From a checkpoint of a small image captioner: 64-pixel images.
Rows from block 5 of the text decoder, named by matrix and row number. Rows with one number belong to one neuron. Each number is 500 + 40 x the weight over its row's rms, rounded and kept within 0 to 999. All counts start at 0. Numbers have three digits each. After the name is the row's rms in percent of the matrix's.
# gate: MLP gate (decoder.blocks.5.mlp.gate.weight, 512x192), inputs 128-191
# fc1: MLP up (decoder.blocks.5.mlp.fc1.weight, 512x192), inputs 128-191
# fc2: MLP down (decoder.blocks.5.mlp.fc2.weight, 192x512, transposed), outputs 128-191
gate.228 112:525525555571533489453479520483521508482474409516497533472498437491490485479512498490494525500531535544442498494488479533517511521495471439515537485466447516537473468518391503527478424467487452
fc1.228 109:517447477464504509524485429472490457487455534490520487466488564478505514505478489499506528472537500510581519487503545515490522498512544572500457498539474434458527459431561481474502529536524518
fc2.228 109:436530524539454450510487516450416462564493476410533492495452471513466473489519468463492517497469508514538456542500504525544518500475483464522456486501439507431570474465524579512445481484496563
gate.229 120:577458532459547510492419468487454554526494495471507453502512524472481515463502532467493522517485453402458464505564514470476492459544487548468489533515453530482506440429544491388444394432510484
fc1.229 124:570421571470476509564472448525456538453483503549500473477509520494465497436489474488506545500497471511501477568543492519487508511532494497553496522526517487533505517520497519463503428431434497
fc2.229 136:494432501477483512433445458458455458512490447530538527483477503536500487486436510539494553499540524570540507526433498559489519490466502482552539551455482550542476565508492541566490494495531538
gate.230 044:523511567504481425526452447458436509508415487409426538398493441522494431409496447511459528505474482452446491500478454472489530490463466496493457500483449484467454477468429466504468461489528429
fc1.230 026:473515447512513422506432460513474530488530468432435592483499519512435481506499441435457531521503504500446506512518524537529553491388476510559499429513482537451494424504353497525498486456569414
fc2.230 028:491578526534512491516586513503557437500505563475462469513456533537502495525455458504471522495491427516467462542529493443530471456479482485530430534495487539464543534440475518484488493473505506
gate.231 094:549539559510497486523498385466518491482452433477450573419512482501497495541451485541482503542505532535476539487507475512545544503473487471436496498396443474501478503420520487543468475486494534
fc1.231 082:490490448498523488469474615481459508517530582476512470607418529464516470467485509502517571475519454460490505506526488463441456450502492553545459522588517490473533489539504480449523498562492490
fc2.231 089:500553508482525484496630531560545544566529488515522464518524521453450457516534471458533479507499516502535572442530460508503596514509549513462482453547541443517512453572506536504570537486424432
gate.232 091:481482545500553448522547499395447461471485541447543457467449503487484498505513425471420572473509429459488534484503433466463415560516466549496507434507473461463447517460505483539428485475502494
fc1.232 080:470524464518407526435424482544509509566469457521498557531541434553507436463464591556540462547516546566460446530451498514546571430492469434534478537492478557520557487534504515483583494513531510
fc2.232 082:519468522514537453520535521522459508476537524525501492517504548507492486474483482480498486520465540470508517391512460526475457482497466528545454547462532538432523480531539528486533574485548540
gate.233 098:479497559485486515462517511498481430498452448466475497391495488483495484493493480442477523533513533510520480567533516507493473414480472491512519451481485463492397420484514486489434481478542515
fc1.233 099:450480515522463507433482535502502449429472458518466517435544492468477533531524491473509510539538548544499508541542557556506474442456507519518516485485542484509400478513537455492489499490510565
fc2.233 102:571404576488491502403535452445488433523463567496505451521416493445427510443518526491509507442560625482480519489467529521530525461475507516484431526498499513502494471586475485436488466564529536
gate.234 110:498543521431565495563445496445480491522446418443508457444513480530514469521518493530471491524480469517481489471478489494534465524436493483554487358457472551471415476407481472525453465450496431
fc1.234 144:546505506523457462466563504530535558478506556539501559459437483456511474449485483457506537477463548493487453580563580446473518487560503459453505583455510452536567540576492486515483484588536538
fc2.234 106:496517512478506521516528470513499507507524517522486456541512453501414518478444504517527447548473496508529501498478605523500424428572475468503490508505533547595467656443517422455523430457467500
gate.235 121:551505486467563550543537457486582543509532439434580484456515427537478479446493496476464497513437481544487475423508486510541513446542521522466485447406511481495479535488447432536477478494513451
fc1.235 120:452513531542441456479482520529487496555478533578459484526513549497564503577507504537498465489532462427521493515476491503487476489455487466476523502555512426532486502487506537457493457419554562
fc2.235 115:518540537457548522520466531450422519498522572549569437471505506489439407462530485516466495506608504486528582488408499480447559460515573483542452483511519499563548520483521544477459521575496547
gate.236 104:578469482495503549525547476504466470499520467405521509484505480561481475514538533472519543440511538464484456492544455506475431568555514444475506556461518561496493413502520566512340521576432503
fc1.236 098:572492454491527491454499446506515401517520468527487500526500552542476486509533487516525600453523485480498494501513482537504472533523543492472508533565515536514580522497485522458428499466490474
fc2.236 092:514406489471447484556497466539460516497484490391493487562493459570405514545549501476475430487471516518528472522555467531609478571562504506497519491522543552554526493548504538474468514541480538
gate.237 125:489503524503541456470488505404478524536488488466450540463502482484477559460457498468548466496530511479492497480421476411492540499464410515452475516501414545522492516517551536451426405562515530
fc1.237 138:479518494527445540541511490528523502470511537523519488581490511493510438489493479492474550520468468478486526456568508603543501464497585479519447475442499439446438523468449465535535548451526444
fc2.237 107:486455468478461530472503527498443575485510465506402491516523477461445547559500460538519523532485522446449459506517477481482527476465475418507488568523557444584446526527515525542500542522493425
gate.238 102:531578500510484476609525467496449537522510518484420512460517453495510515467524498479513457467483483416511507474531466481504508465412487512463430471531455529422384478489475453544472481496540476
fc1.238 102:526514516504525482435466502482548478495456453476572539487503528483504480455434504495480542573472512576455473512476481506500562574577493486557515492447527428568612502478518503470485480515482525
fc2.238 113:485500468492522518481463489506404525550523488500543503497522518496465549509470443442394466551494528505486472542467554500508500457494499492435576476527444557501491483427522487482476505493520494
gate.239 102:494473491517473463508593425464457509475438509506494543463539491519520490528507450479426563498484468431438501536533474389504544448487434552591445422523463506508480520494516459517493500485477488
fc1.239 109:474565519507491523523393578533507487513499510478458498519522557432503498455482491512525416493498487477504443469517521541461486560460522498455541625484507470498479422451485490472474474530528538
fc2.239 092:435547413508476492489545517516470481539522473506454510604519465475462544547516423488515613493414482474571512524529410466494496449444505406526495431577568440520484530462489428562571502472488453
gate.240 090:520439491515551537506483437516513503472469450426528532426428443516504435503433462495479506495494424454472480539515545382465547520549482457515517528470471463446532478437497522455445530521483451
fc1.240 084:470544437497455443524518534443495550523505523550489491579554564512522552474563474499531492555487542523480516464496466550520451470438501523478476445521499545542445456566471503563512461499582491
fc2.240 083:462479508514486465486464491457536526474480541523512520540520487492548451481523453516475439568439502472502484504504591562412496536508460507582520534536524571394389512484498538506545394462540531
gate.241 115:461500493535527423525409518444432445489507433433464471502439516481496539477395530446481520514459442459445427485479421435512483522474425520561437534495523512495528508433531502529472540529470481
fc1.241 117:482495492560535431494434475445464453483501425444469457486428498530461532561418531450506513586452421503433407509444454482563484490497447499509464516505530527547509507481541504554470551538478519
fc2.241 118:455558557500505448509529578498596514562498469522490502518492447498534562431523452533545484472433481444498535530519529529437615486446487464508459549544511432526485507444497544513528450524496506
gate.242 129:528484485562499524542522513457500500469462491473474491513551547511480488533467521482481524575530478484510413458475494490436507503516399491560379441485454498517480423533554481475525461511559555
fc1.242 111:586472475536418466484469538462436474495526483477423560498518472536472493539481488502621548498509509507505443461471530551529505535509500511576415454555473506536471487564484494504483437548516585
fc2.242 117:468528521503520572496525573538507523476515529524514482596494620459534453487481543458418503514537502509473452465490500442479520499480475518483504510451495483520500453468514544501578534440504500
gate.243 113:475510435438434450579566433456544480449472498482542505467522495516479516535503499517488508525517512478528473501511483523497566478494473457467456370507466539465420490473527493524486440544429555
fc1.243 107:446497578519516521475476552537481518551547562521559589540484528477479432477499605498501457527474510506488550483511483484498459518570490510568531677451456478501507471549505512557535502471537480
fc2.243 117:471481503520464464510513496506453478451531445544475543440461565465541578511485510512527543447498556536503472516560592533550499521432480387461517534534479554452458546490523508482517436424479505
gate.244 115:497521480512515476513457496487511506514512539406486510505521499505478474438493522425550558464511563500487494426498511555495450500520524542491512501511485428486471577437541474516454527485519535
fc1.244 107:510439601494585509460403514470528410540505502495519483502564496513516519497461502450560501468504482493507542474493536485497518513528591477464504478534545449479503556492477455536443414528540487
fc2.244 118:477513480492550466510583505558465493494485550521475471481520469478424432508455455522467551541521504545493487519504484448520496418543492478499520510434498495576468604468551530444470459517479598
gate.245 119:560480480556468460490464430467490527442496531511519515487538434536542584501458526535522536558493529450526488520578416472498476489450381470519537560475494453479463441496434472486511496507484496
fc1.245 110:537496500514483468466502436460526571457452513524507516515549445533527551521472553549527491560573540490539473517541386429495476487484400487511509494450496421467439486513468454489526516581475475
fc2.245 116:471440529452479527520519546506516499523559527531559473569489519487473510525454517440492439491542500523526514491528555477527537454496599463431508462490540462566544513500533590449536447541491528
gate.246 113:478522550501465459502492469431447460518392492485592510501459503587445545508541489516463541530521540546490482559462516554397507417499441468513474497465424521502507496477516469457492467518528532
fc1.246 109:518472453478501480463457558531501468502542450515429449483564494464523438510475486442494448496487461479506446466497493481581465531499544491478566498511553508518512559558521549441483538462513496
fc2.246 110:456483463539485483503467491420420485533508527503520508456526459534422495436486462444454454533444565445468461532446513514407556460549462446482498501508480574506469496424577538464369487504490576
gate.247 127:493581539464555431476488545482512459539514574486506482485474513530509468494514550557477446527488476433541448532446460545564527531542514517461479516406512507509519535527565403481492511527497433
fc1.247 134:551415440531475546482509475532498530513478420530504515486469456485454522471483439448522563501493463586498539489556544432442482452468467426552488487574489473504514457497398602513506480458545531
fc2.247 120:506482452441433520500551446497534370490484500484496521489485453486532567471527493489544490415470510494555500575586461494469527445545517430477498474558572511528418497534520468510439551561489483
gate.248 104:486504563505508421487489461447510452558500449469472503464544421517494473548464502457463440526531523503437424490537473504493516463499516464549521458505478490538428541468458390441439498507577556
fc1.248 109:535503410465528577491455502516458552473457561490501486472454569483507521417516448508516568489441474481526549520431509476512491495589476503509496493511508530449525440540547570566500457490419451
fc2.248 114:454446550548462478464468485444460474589533538481529576524445470514462457468552504496519461521467535454539542497484486535489525492562516450463424546541498465462531470496611529505495482483462495
gate.249 111:476554542517543410531503494455531477541525503432458500498480456489582453461463425538424531512456534499511499469544432498461506533533471518553497501499513522453500485451471517461444563468487557
fc1.249 101:509493463477500568509486456504495521476438499541528468494536516448403526463485553503578517459535447468493506575494487521527453426466522519434549467513489465581518560543515508531526417565479482
fc2.249 106:529524456482484437537491484488512489584458471476505473497579460524530499464510501491546455523471494479455497531531493463531491413541581486483536418527466459474502537553442435500502532441464496
gate.250 111:494494518549565577528557538436474486504555493522539523416469436519490477498500471479396490516511568480482452498442479500488526451516498492454532407469475494513498598500424472503431467499601462
fc1.250 105:463492501492415450502440435519529518476461491508446525523511507492526522491486544500555499454492438599431579481514526515476463545452519518548456530488501455499487451535579458479529534494416547
fc2.250 116:522548465509550537547490582385490530522510541478421450486550468406466500516550456505456560564470448439525491464499429470535490430508486529516481454502430532439436552482494545469432488548518519
gate.251 114:551467493504478527469479522434496470528444450443480492439491448501432493504524476496481515501529571533478454464461511512534520521563511449473438502533498404452405489492445486460468443494526512
fc1.251 122:412475423445505503494498510561474566421525489514545428542519521554553512541468539446495483454521462475512558580529516483448499540540527486551554477449547592535548487559495578590477540562473528
fc2.251 118:448540530442538480537450480530512560522526451448505520550488463579549478512513452497504522573370465523532544486516468553543510550519549511556540536464497542531525507487481513606534481512467514
gate.252 119:422519523479518414530482472501453498469488503478438466488493437438441538585531488513461492520526477456418558554505519485389440459487461478518518510478521486506494507531447571463523441465531578
fc1.252 117:472513502455602490570469489548460515516528459483475501479497524431527516538542419466399495532447511375458484488489505496454435541474519439511550493472496536548432462514437545514459487471468503
fc2.252 122:532544474549518577462521474493479476520486517512553501473424540473465558489526455490467526468508456530484473580444585486553538466555535494496488402569427522457519495504459492475502519498446453
gate.253 155:502514496471612503496479451518520504561522521547561456430521470445546539506507441433454493530528473507485480493440522533497526454514550427555537475521485523449480505519472452511463462498528492
fc1.253 162:457485501510497533483525504498535516507543545580499503574477499477584507566512566545513514545543480510502523457498491491473506597442499570538488591516560481415495519502523532547623516526459542
fc2.253 108:491526539480535508466483487561492507495493471501572489466547525501437557474518511487479451475515546551481454556475569506511514476520518410449665477503496507583503499476522478504440462482509519
gate.254 119:495498483547481507517506559452492492486517482488502486502505487490463519497448499530477507520536516477440476437498530571543441500446483543453491539488504473507448471444497493441482497537445491
fc1.254 115:501474550514477478488462485459431575490535563519441508501460511470487483448514500531511408544468554470541450542446469466488576514549461455484494483524507503525478506556474525552500486481574545
fc2.254 125:489512465478530493565572420518429466514497486431503461449535465603486467501532502457474462555471455428533437549498449467456459413590464497475489447457538510510516502524475483495497578444505430
gate.255 083:500504510470496477547460554538479545478400461444490504444515440473583447511492545430505509527448478457449482527508509460505488502446511492534564462482507525513452490476466524479430484539486474
fc1.255 070:560507496491560522469491464479438472531528522473532543505572512521453549520498475501459424499517525513531493432533490483515567510468521576503453462465456467483455404509469507537530469413458493
fc2.255 074:492441530512537455486387461497450520506459529502512492489537514504469447464508496511451508553450549425496454427450516561500542535509452494515494590502510520500512487420563543452452467462486467
gate.256 116:449523538505512537500460502496509479593502319498501479479450414474439442589536480493474498459544510417541444438479486512515534503470473480441522477491487490559506460498471450549469485480538476
fc1.256 110:549527481466484455517522519504559460432490534467437491502535528497533464454400473491516427480490490597476537486533498466523549467564575567478473471499528442494486570484492529480493606493443497
fc2.256 120:492464550482485492487469486468536460515545465442435541438453503548560544489419486526495552501505472566495466522526510462573503452421502482530536518440463516416500492486447501530459488471565492
gate.257 114:499497447557469482416413568491562535540420557493476568467590408513526505470426521515475512564463492537531480478480501477513580501527509482554534419523472504450476539498507487502490427552513536
fc1.257 108:512472425434523595481480522530533455522491477440501480486552463575530524504574484474457499509425495493550517474481508480487511500619543491533508422511557454469467583527460482529489489573483563
fc2.257 112:598461485574505469494459481512495487432507499496439601568503477518467558503479523495554485562432546507510511429498476608527487509522450525469553497514499497508505519533550465434564511460477561
gate.258 097:508580472466493519501481459472562587523458464453489477359501456542499538431498529503518452566498549555486430534505499460498553498437494480515488479514428474564453469469521505522451461463532481
fc1.258 091:487543521485499472511546462571526550536488532478455420450482464538502514510603473505547513519473534526467489546523497472576540522493554464467451488525471570534493423533478571492473482489503437
fc2.258 098:488443520490547463419559523488470425569431497510478464500488568527480530478468492511452503438482543474490470613430505489481501472547497497479449535439519509506559530494434439518434547487536518