From a checkpoint of a small image captioner: encoder norm batchnorm, encoder activation relu.
Rows from block 2 of the text decoder, named by matrix and row number. Rows with one number belong to one neuron. Each number is 128 + 24 x the weight over its row's rms, rounded and kept within 0 to 255. All counts start at 0. After the name is the row's rms in percent of the matrix's.
# gate: MLP gate (decoder.blocks.2.mlp.gate.weight, 512x192), inputs 64-127
# fc1: MLP up (decoder.blocks.2.mlp.fc1.weight, 512x192), inputs 64-127
# fc2: MLP down (decoder.blocks.2.mlp.fc2.weight, 192x512, transposed), outputs 64-127
gate.391 097 [138 186 132 133 134 102 147 124 159 159 106 118 120 112 129 150  90 140 131 104 131 105 124 160 126 128 171 104 142 140 182 109 126  98 117 152  98 149 172 142 139 157 121 127  71  97 117 170 162 160 139 145 133 125 171 131  93  94 145 116 151 137 107  70]
gate.392 104 [137 171 140  76 105 124 140 111 120 106 102 163 106 158 116 120 111 115 150 182 124 143 172  80 131 186 119 119 119 141 101 144 151 101 130 148 152 167  96 137 167 136 147 129  95 148 139 126 106 141  77 177 187 123 168 116 119 116 132  87 190 158 148 124]
gate.393 098 [106 135 134  90 111 100 122 105  89  92 123 116  94 202 173 153 128  93 107  94  99 145 141 101 104 170 104 105 133 144 123 105 116 106 133 125  91 121 115 122 170 124 163  98 104 120 151 150 130 115 126 139 110 136  94 127 120 120 124  96 113 134 137 111]
gate.394 097 [131 155 135 124 156 158 161  87 128 119 108 156 191 158 130 122  90 109 151 191 158 125 160 168  95 152 122 143 141 118 143 139 108 122 144 153 117 109 159 144 162  97 151 138 111 136 119 128 130 129 123 161 129 138 158 137 129 104 107 145 102 180  86  99]
gate.395 102 [157 144 153 101  85 102 140 135 135 104 143 110 124 130 129 121 126 121 112 111 133 145 180 138 152 152 114 158 117 129 100 162 151  89 147 128 133 198 139 108 143 149 144 135 158 159 139 116 145 122  87  93 120 141 148  98 111 121 140 111 105 194 142 118]
gate.396 106 [144 155 124 139 149  95 188 150 125  95  80 130  93 126 104 137 136 144 120 110 130 146 116 155 114 122 133 100 185 128 154 171 127 121 126  87 123 149 131 148 140 158 134 133 140 119 141 122 119  99  89 118 128 125 119 159  99 125 114  96 119  79 134 109]
gate.397 104 [139 109 179 136 121  94 154 125 130 142  88 129 112 182 146 138 145 114 122 127  63 137 121 159 126 124  90 115 156 158 160 158 158 128 129 127 180 169 174 106  91 112 140 124 104 155 128  97 149 156 140 154 149 123 120 113 140 130 126 104 112 132 150 116]
gate.398 096 [133 127 170 132 146 180 165 158 158 154 119 107  95 117 128 145 120 136 145 151 143 120 157 167 122 106 152 135 139 134 145 133 136 144 161 160 131 148 148 133 123 123  97 149 121 158 149 148 117 138 133 122 137 101 128 124 101 118 128 135 128 147 155 134]
gate.399 102 [180 127 128 110 110 108 121 119 149 154 130 141 103 131 118 151 136 122 118 152 115 184 140 149  94 116 108  98  81 128 130  98 143 118 140 142 190 151 110 124 107 146 162  96 135 141 125 110 161  66 103 130 163 190 162 162 162 134 154 124 152 170 156 115]
gate.400 101 [110 146 132 126 130 114 168 129 132  71 139 141 122 166 142 138 137 106  95 114 139 119 162 185 103 129 129 135 150 162 161 109 137 136  84 127 129 114 115 117 143 114 140 152 148 160 151 127 128 148 119 167 196 117 121 112 124 127 150  90 133  90 116 128]
gate.401 102 [139 138 115 148 139 169 182 138 141 166 124 153 115 132 145 136 140 110 166 150  86 141  99 167 120  95 111 136 150 109 146 110 127 144 114 120 157 166 140 112  92 150 142 149 158 143  85 138 122  87 141 107 122 134 143 151 108 117  91 104 161  96 143  83]
gate.402 099 [134 135 128 141 118 173 170 103 152 115 120 130  93 131 115 187 159 147  91 117 123 112 145 116 149 127 113 130 107 140 111  86 145 130 139  85 147 139 121 128 155 129 162 146  96 111 173 113 102 120 170 170 140 155  69 137  93 117 122 141 112 125 139 116]
gate.403 097 [112 157 157 191 100 162 161 147 169 162 122  91 127 154 141 168 138 122 117 114 152 138 114 115 146 124 136 109 144 110  88  96 144 131 171 121 129 159 125 124 126 147 115 123 114 130 117 127 155 119 130 144 131 123 135 132 102 130 122  83 156 122 142  88]
gate.404 104 [100 130 146 180 165 150 176 158 121 130 132 106  83 136 130 116 190  76 102 139 137 159 113 144 120 100 148  86 144 121 111 155 125 166 139 125 134 169 164 115 113 144 166 138 131 150 154 131 105 121 148 165 168 134 116 145 138 166 103 132 186 121 145 117]
gate.405 095 [126 142 122 116  81 125 166 141 153  80 116 157 132 186 122 109 111  91 100 168  95 153 124 144 141  86 135 158 141 119 116 121 137 173 148 123 110 125 120 130 137 110 107 124  99 159 110 146 123 107 115 108 134 136 142 119  83 175 129 140 137 151 182 114]
gate.406 103 [167 123 148 132 139 139 130 119 131 148 137 155 132  85 186 121 149 139 123 142 111 145 149 144 101 136 129 138 118 138 121 151  83 152 136 146 153 120 149 144 137 131 148 132 126 105 117 139 111 125  90  95 142 112 110 138 168 152 150 137 120 138 105  51]
fc1.391 096 [123 130 167 138 130 151 117 149  74 130 188 146 156 115 153 106 152 175 119 153  94 146 139 111 143 119 146 104 124 111 124 144 116 102 112 125 121 142  77 143 140 106 108 155 158 118 152 151 135  93 146 140 145  94  86 109 131 123  86 145 144 189 107 149]
fc1.392 103 [ 92 111 139 148 151 135 161 141 163 134 136 131 150 100 118 136 123 146 112 153 112  79 123 132 176 108 135 105 155 111 145 188 147 144 141  87 124 131 158 113 114 112 145 144 125 104 110 136 142 180 152 133 120 132 105 126 123 119 176 118 131 121 133 160]
fc1.393 092 [163 104  95 117 122 143 121 111 130 111 129 108 134 105 122 142 155 128 167 132 116 178 140 110 119 150 141 221 182 134 127 125  63 132 142 149 136 139 129 147 120 108 108 110 123 125 142 108 104 141 183 102 168 144 113 120 132 138 170 167 151 106 117 126]
fc1.394 097 [122 103 154 139 153  99 122 134 121 140 133 117 117  97  89 122 154 119 117 114 137 120 119 140 150  94 129 155 131 137 106 134 174 100 132 111 183 114 159 104 120 122 131 143 147 143 108 147  95 146 193 152 130  97 111 140  90 100 136 131 104  78  74 146]
fc1.395 099 [ 83 142 133 105 117 144 136 161 135  91 134 139 126  96 162 159 176 140 135 125  90 108 137 114 122 151  65  98 113 149 142 198 191 106 134 122 116  88 117 130 138  78 147 178 115 151 173 114 100 112 134 123 110 128 132 143 165 121 137 101 122 117 108 148]
fc1.396 107 [176 184 126 131 187 120 163 158 113 115 101 135 144 149 113 130 131 134  83 121 140 104 115 106  82 190 127  66 128 140 138 104 165  81 148 151 159 155 132 131 132 127 109  98 125 123 125 129  84 146 108 196 137 128 139 138  85 102 126  72 139 135 138  84]
fc1.397 106 [124 124  92 136 163 124 134 128 156 128 137 101  98 120 102 105 110 133  77 108  97 165 148 133 110  57 122 140 146 153  99 139 103 190 101 141 157 115 115  85 120 139 128  91 154  77 130 141 142 149 173 125 168 161 162 134 175 167 133 153 137 145 105 117]
fc1.398 095 [126 117 126 148  87 120 141 135 135 111 137 127 140 124 131 133 115 145 116 107 124 104 144 137 106 132  93 154 118 174 104 189  94 142 136 170 149 166 118 139 150 120 142 123 138 122 106 113 133 122  83 113 134 105  96 137 107 171  88 157 111 147 133 123]
fc1.399 097 [147 111 134  87 176 140 123 133 144 141 128 143 157  78 106 101 120 121 155 166 106 176  88 136  89 131  89 124 122  94 169 131 123 104  79  88 162 100 162 133 116 106 139 120  96 165 132 104 120 111 136 147 132 119 145 112  91 117 120  77 157 105  88 116]
fc1.400 102 [149 148 129 133 151 138 142 148 138 118 141 126 103 106 126  63 152 120 140 102 115 122 127 119 149 142 159 103 145 136 126  92 152 106 112 109 139  96 119 139  83 205 145 171 123 156 101 117 164 126 143 130 120 136  94 150 112 134  93  73 177 111 142  97]
fc1.401 102 [118 137 117 112 142 113  84  99 151 124 148 125 102 118 119 101 136 141 117 132 142 103 173 149 153  93 160 136 105 108 135  98 149 116 118 118 127 134 106 132  82 165 145 127 150 152 117 161  73  81 145 111 114  91 148 116 122 111 134 158 129 127 128 152]
fc1.402 101 [133 123 190 149 135  63 120 153 123 151 151 122 144 110 120 112 113 135 183 108 133 112  99 140 127 133 118 123 135 136 132 180 103 105 137 178 105 150 138 155 150 157 152 126 136 142 128 141 149 137 145 106 147 145 165 152 154 164 159 155  99 143 118 145]
fc1.403 095 [ 94 172 115 151 177  99 171 126 160 129 109 105  79 156 102 120 114 141 122 147 116 143 118 163 131 134 121 112 129 142 130 142 146 119 142  99 117 137 144 193 160 118 135 107  99 135 112 146 123 116 132 156 169 161 132 149 159 104 162 112 187 141 143 133]
fc1.404 109 [136 144 144  96 133 123  72 138 125 128 115 181 147  96 105 155 110 161 172 150 156 133 151 144  93 110 133 177 107 154 131 102 131 134 126 128 133 133  77 150 100 106  92 150  97 123 144 149 109 139 129 105 147 121 117 134 123  94 100 144 103 128 120 119]
fc1.405 093 [135  83 134 169 133 164  80 119 148 120 106 151 132 151 150 174 140 113 133 123 102 142 108 143 113  98 136 162  67  87 171 134 115 134 108 154  99 122 132  73 115  92  94  93 123 107 125 145 112 138 149 130 138 152 157  74 143 145 138 130  80 122 149 134]
fc1.406 106 [103 120 112 112 153 105 122 118  99 160 100 109 114 116 156 148 113 125 110 141 151 131 155 205 122 154 117 139 138 134  74 125 110  87 159  79 115 156 157 156 131 140 146  95 102 134 139 176 149  80 124 120  85  95 137  94 104 120 143 125 134 104 160 101]
fc2.391 097 [154 122 105 152 143 122 143 131 140 124 124 158 124 164 158 177  77 128 127 138 154 121 124 129 149  82 118 144 129 128 155 132 143 104 115 156  70 126 124 110 128 141 124  95  99  78  95 123 130 168 127 134 130 104 157 113 185 105  65 152 131 169 152 145]
fc2.392 102 [139 139 138 101 107 138 170 124 115 110 137 139 133 138  96 130 130 134  94 123 124 106 111 140 135  95 170 124 141 132 101 142 118 148 101 131 103 125 117 135 117 169  81 140 110 137 117  97 143 120 176 124 127 153 135 144 142 120  93 148 141 130  87 144]
fc2.393 097 [144 119 151 144 118 126 152 121 130 163 102 155 129 145 167  99 121 123 154 133 126 127 120 164 103 145 152  96  96  88 119 121 139 142 113 153 170 126 108  86 102 127 149 143 148 134 130 129  98  78 156 131 100 137 145 133 135 119 108 163  62  93 117  96]
fc2.394 097 [138 133  73 106 107 117 111 122 175 141 166 200 126 154 132 178  94 164 165 112 125 102 192  98 132 136 136 119 157 138 134 136 119 146 151 152 126 116 114 178 148 106 142 108 106 118  91 144 112  96  97 124 158 147 105 101 133 117 123 135 189 174 148 119]
fc2.395 105 [136  75 114 137 113 119 126 111 142 133 126 104 118 131 143 134 118 122 160 167 144  96 133 161 186 165 138 117 110 146 106  89  95 115 102 159  92 136 178  99 158 123 120 158 148 151 173 164 120 159 146 132 136 134 111 118 137 115 120 144 120  88 136 111]
fc2.396 102 [150 108 143 137 133 132 134 128 171 100 128 163 125 131 119 115  98 114 143  98  88 110 158 160 116 132 146 115 113 114 162 125 127 104 139 116 107 134 107 124 103 153 135 145 136 122  68 112 115  83 100 131 130 132 152 138 116  72 117 152  72 133 145 169]
fc2.397 106 [129  98 157 146 126 154 100 139 121 127 181 103 117 143 134 104  85 104 110 108  97 162 111 108 117 192  94 108 127 131 103 129 149 138 140 129 138 126 146  93 119 117 137 172 145 157 157 117 108 141 119 136 135  98 114 139 144 123 115 125 141 146 126 152]
fc2.398 094 [105 129 122 178 134 127 115 126 167 152  88 140 160 144 114 118 121 115 165 113 144  84 127  83  81 137 116  93 159 103 114 115 155 156 119 137 137 127 142 121 123 140 157 131 153 124 119 135 120 117 162 146 143 145 148 107 139  80  96 139 104 103 128 172]
fc2.399 098 [156 118 131 150 102  63 158 105 103 137 165 144 110 150 136 167 120 172 110  99 150  80  72  77  94 117 112 101 148 154 127 160 131 132 153 144 130 112 108 150 127 130  96 155 157 112 144 127 139 142 118 111 140 172 131  96 191 101 155 112 117 132 136 108]
fc2.400 100 [ 96 137 174 149 117 122 101  87 154 128 167 113  90 154 140 124  85  98 130 104 137 110 151 129 154 156 109  98 149 134 140  90 136 113 120 123 194 139 120  96  85 157 153 140 102 145 100  86 115 151 132 134 125 145 142 103 115 136 110 124 138 157 144 147]
fc2.401 100 [114  97 131 181 142 135 150  81 159 161 114 135 107 128 120 188 105 128 151 148 146 113 135 151 107 116 118 135 105 139 104 112 116 125 136 133 106 103 139 143 156 118 138 142 145 127 140 108 120 117 117 120 112 125 156 121 118 140  71 139  91 110 138 149]
fc2.402 102 [186 149 127 161 149 129 108 123 102 145 153 143 121 122 181 117 111 110 144 105 157 111 159 123  74 136 153 143 156 100 165 104 122 163 140 153  99 122 162 106 124 168 105 172 145 130 152 156 145 115 107 110 129 147 132 134 146 115 125 141 147 131 164  64]
fc2.403 096 [166 139 114 104 139 166 104 133  95  98 102 155 132 123 111 119 150 110 114  91 103 139 115  75 103 111 136  96 148 154 149 185 159 126 118 172 125 122  86 111 139  99 118  82 115 177 133 130  79  95 139 142 149 120 146 130 124 137 124 124 120 123 113 113]
fc2.404 107 [144 140 154 104 167  73 134 106 107 172 122 112 161  95 122 126 123 114 113 113 136 139 152 140 116 122 146 112 115 131 140  89 146  86 111 156 108 155 108 110 171 127 115 146 131 121 141 168 138 117 134 157 110 108  81 151 115 129 144 146 121  96  85 118]
fc2.405 092 [146 124 169 166 162 146  96 123 132 140 174  94  99 129 144 148 159  79  85 120 106 117 128 114 118 142 115 164 150  94 156 137 126  97  94 147 129 118 150 117 138 133 168 150 124 137  92 132 112 161 115 140  86  99 138 132 127  90 110 148 119 134  87 163]
fc2.406 107 [155 111 161 102 132 110 156 149 123 157 163 132 148 131 158 100 127 102  94 140 106 128 149 124 133 172 112 116 120  86 136 137 144 133 119 178 129 162 155 139 137 106 116 104 153  89 136 122 115 114 142 136 127 163 117 109 139  82 128 115 113 114 132 121]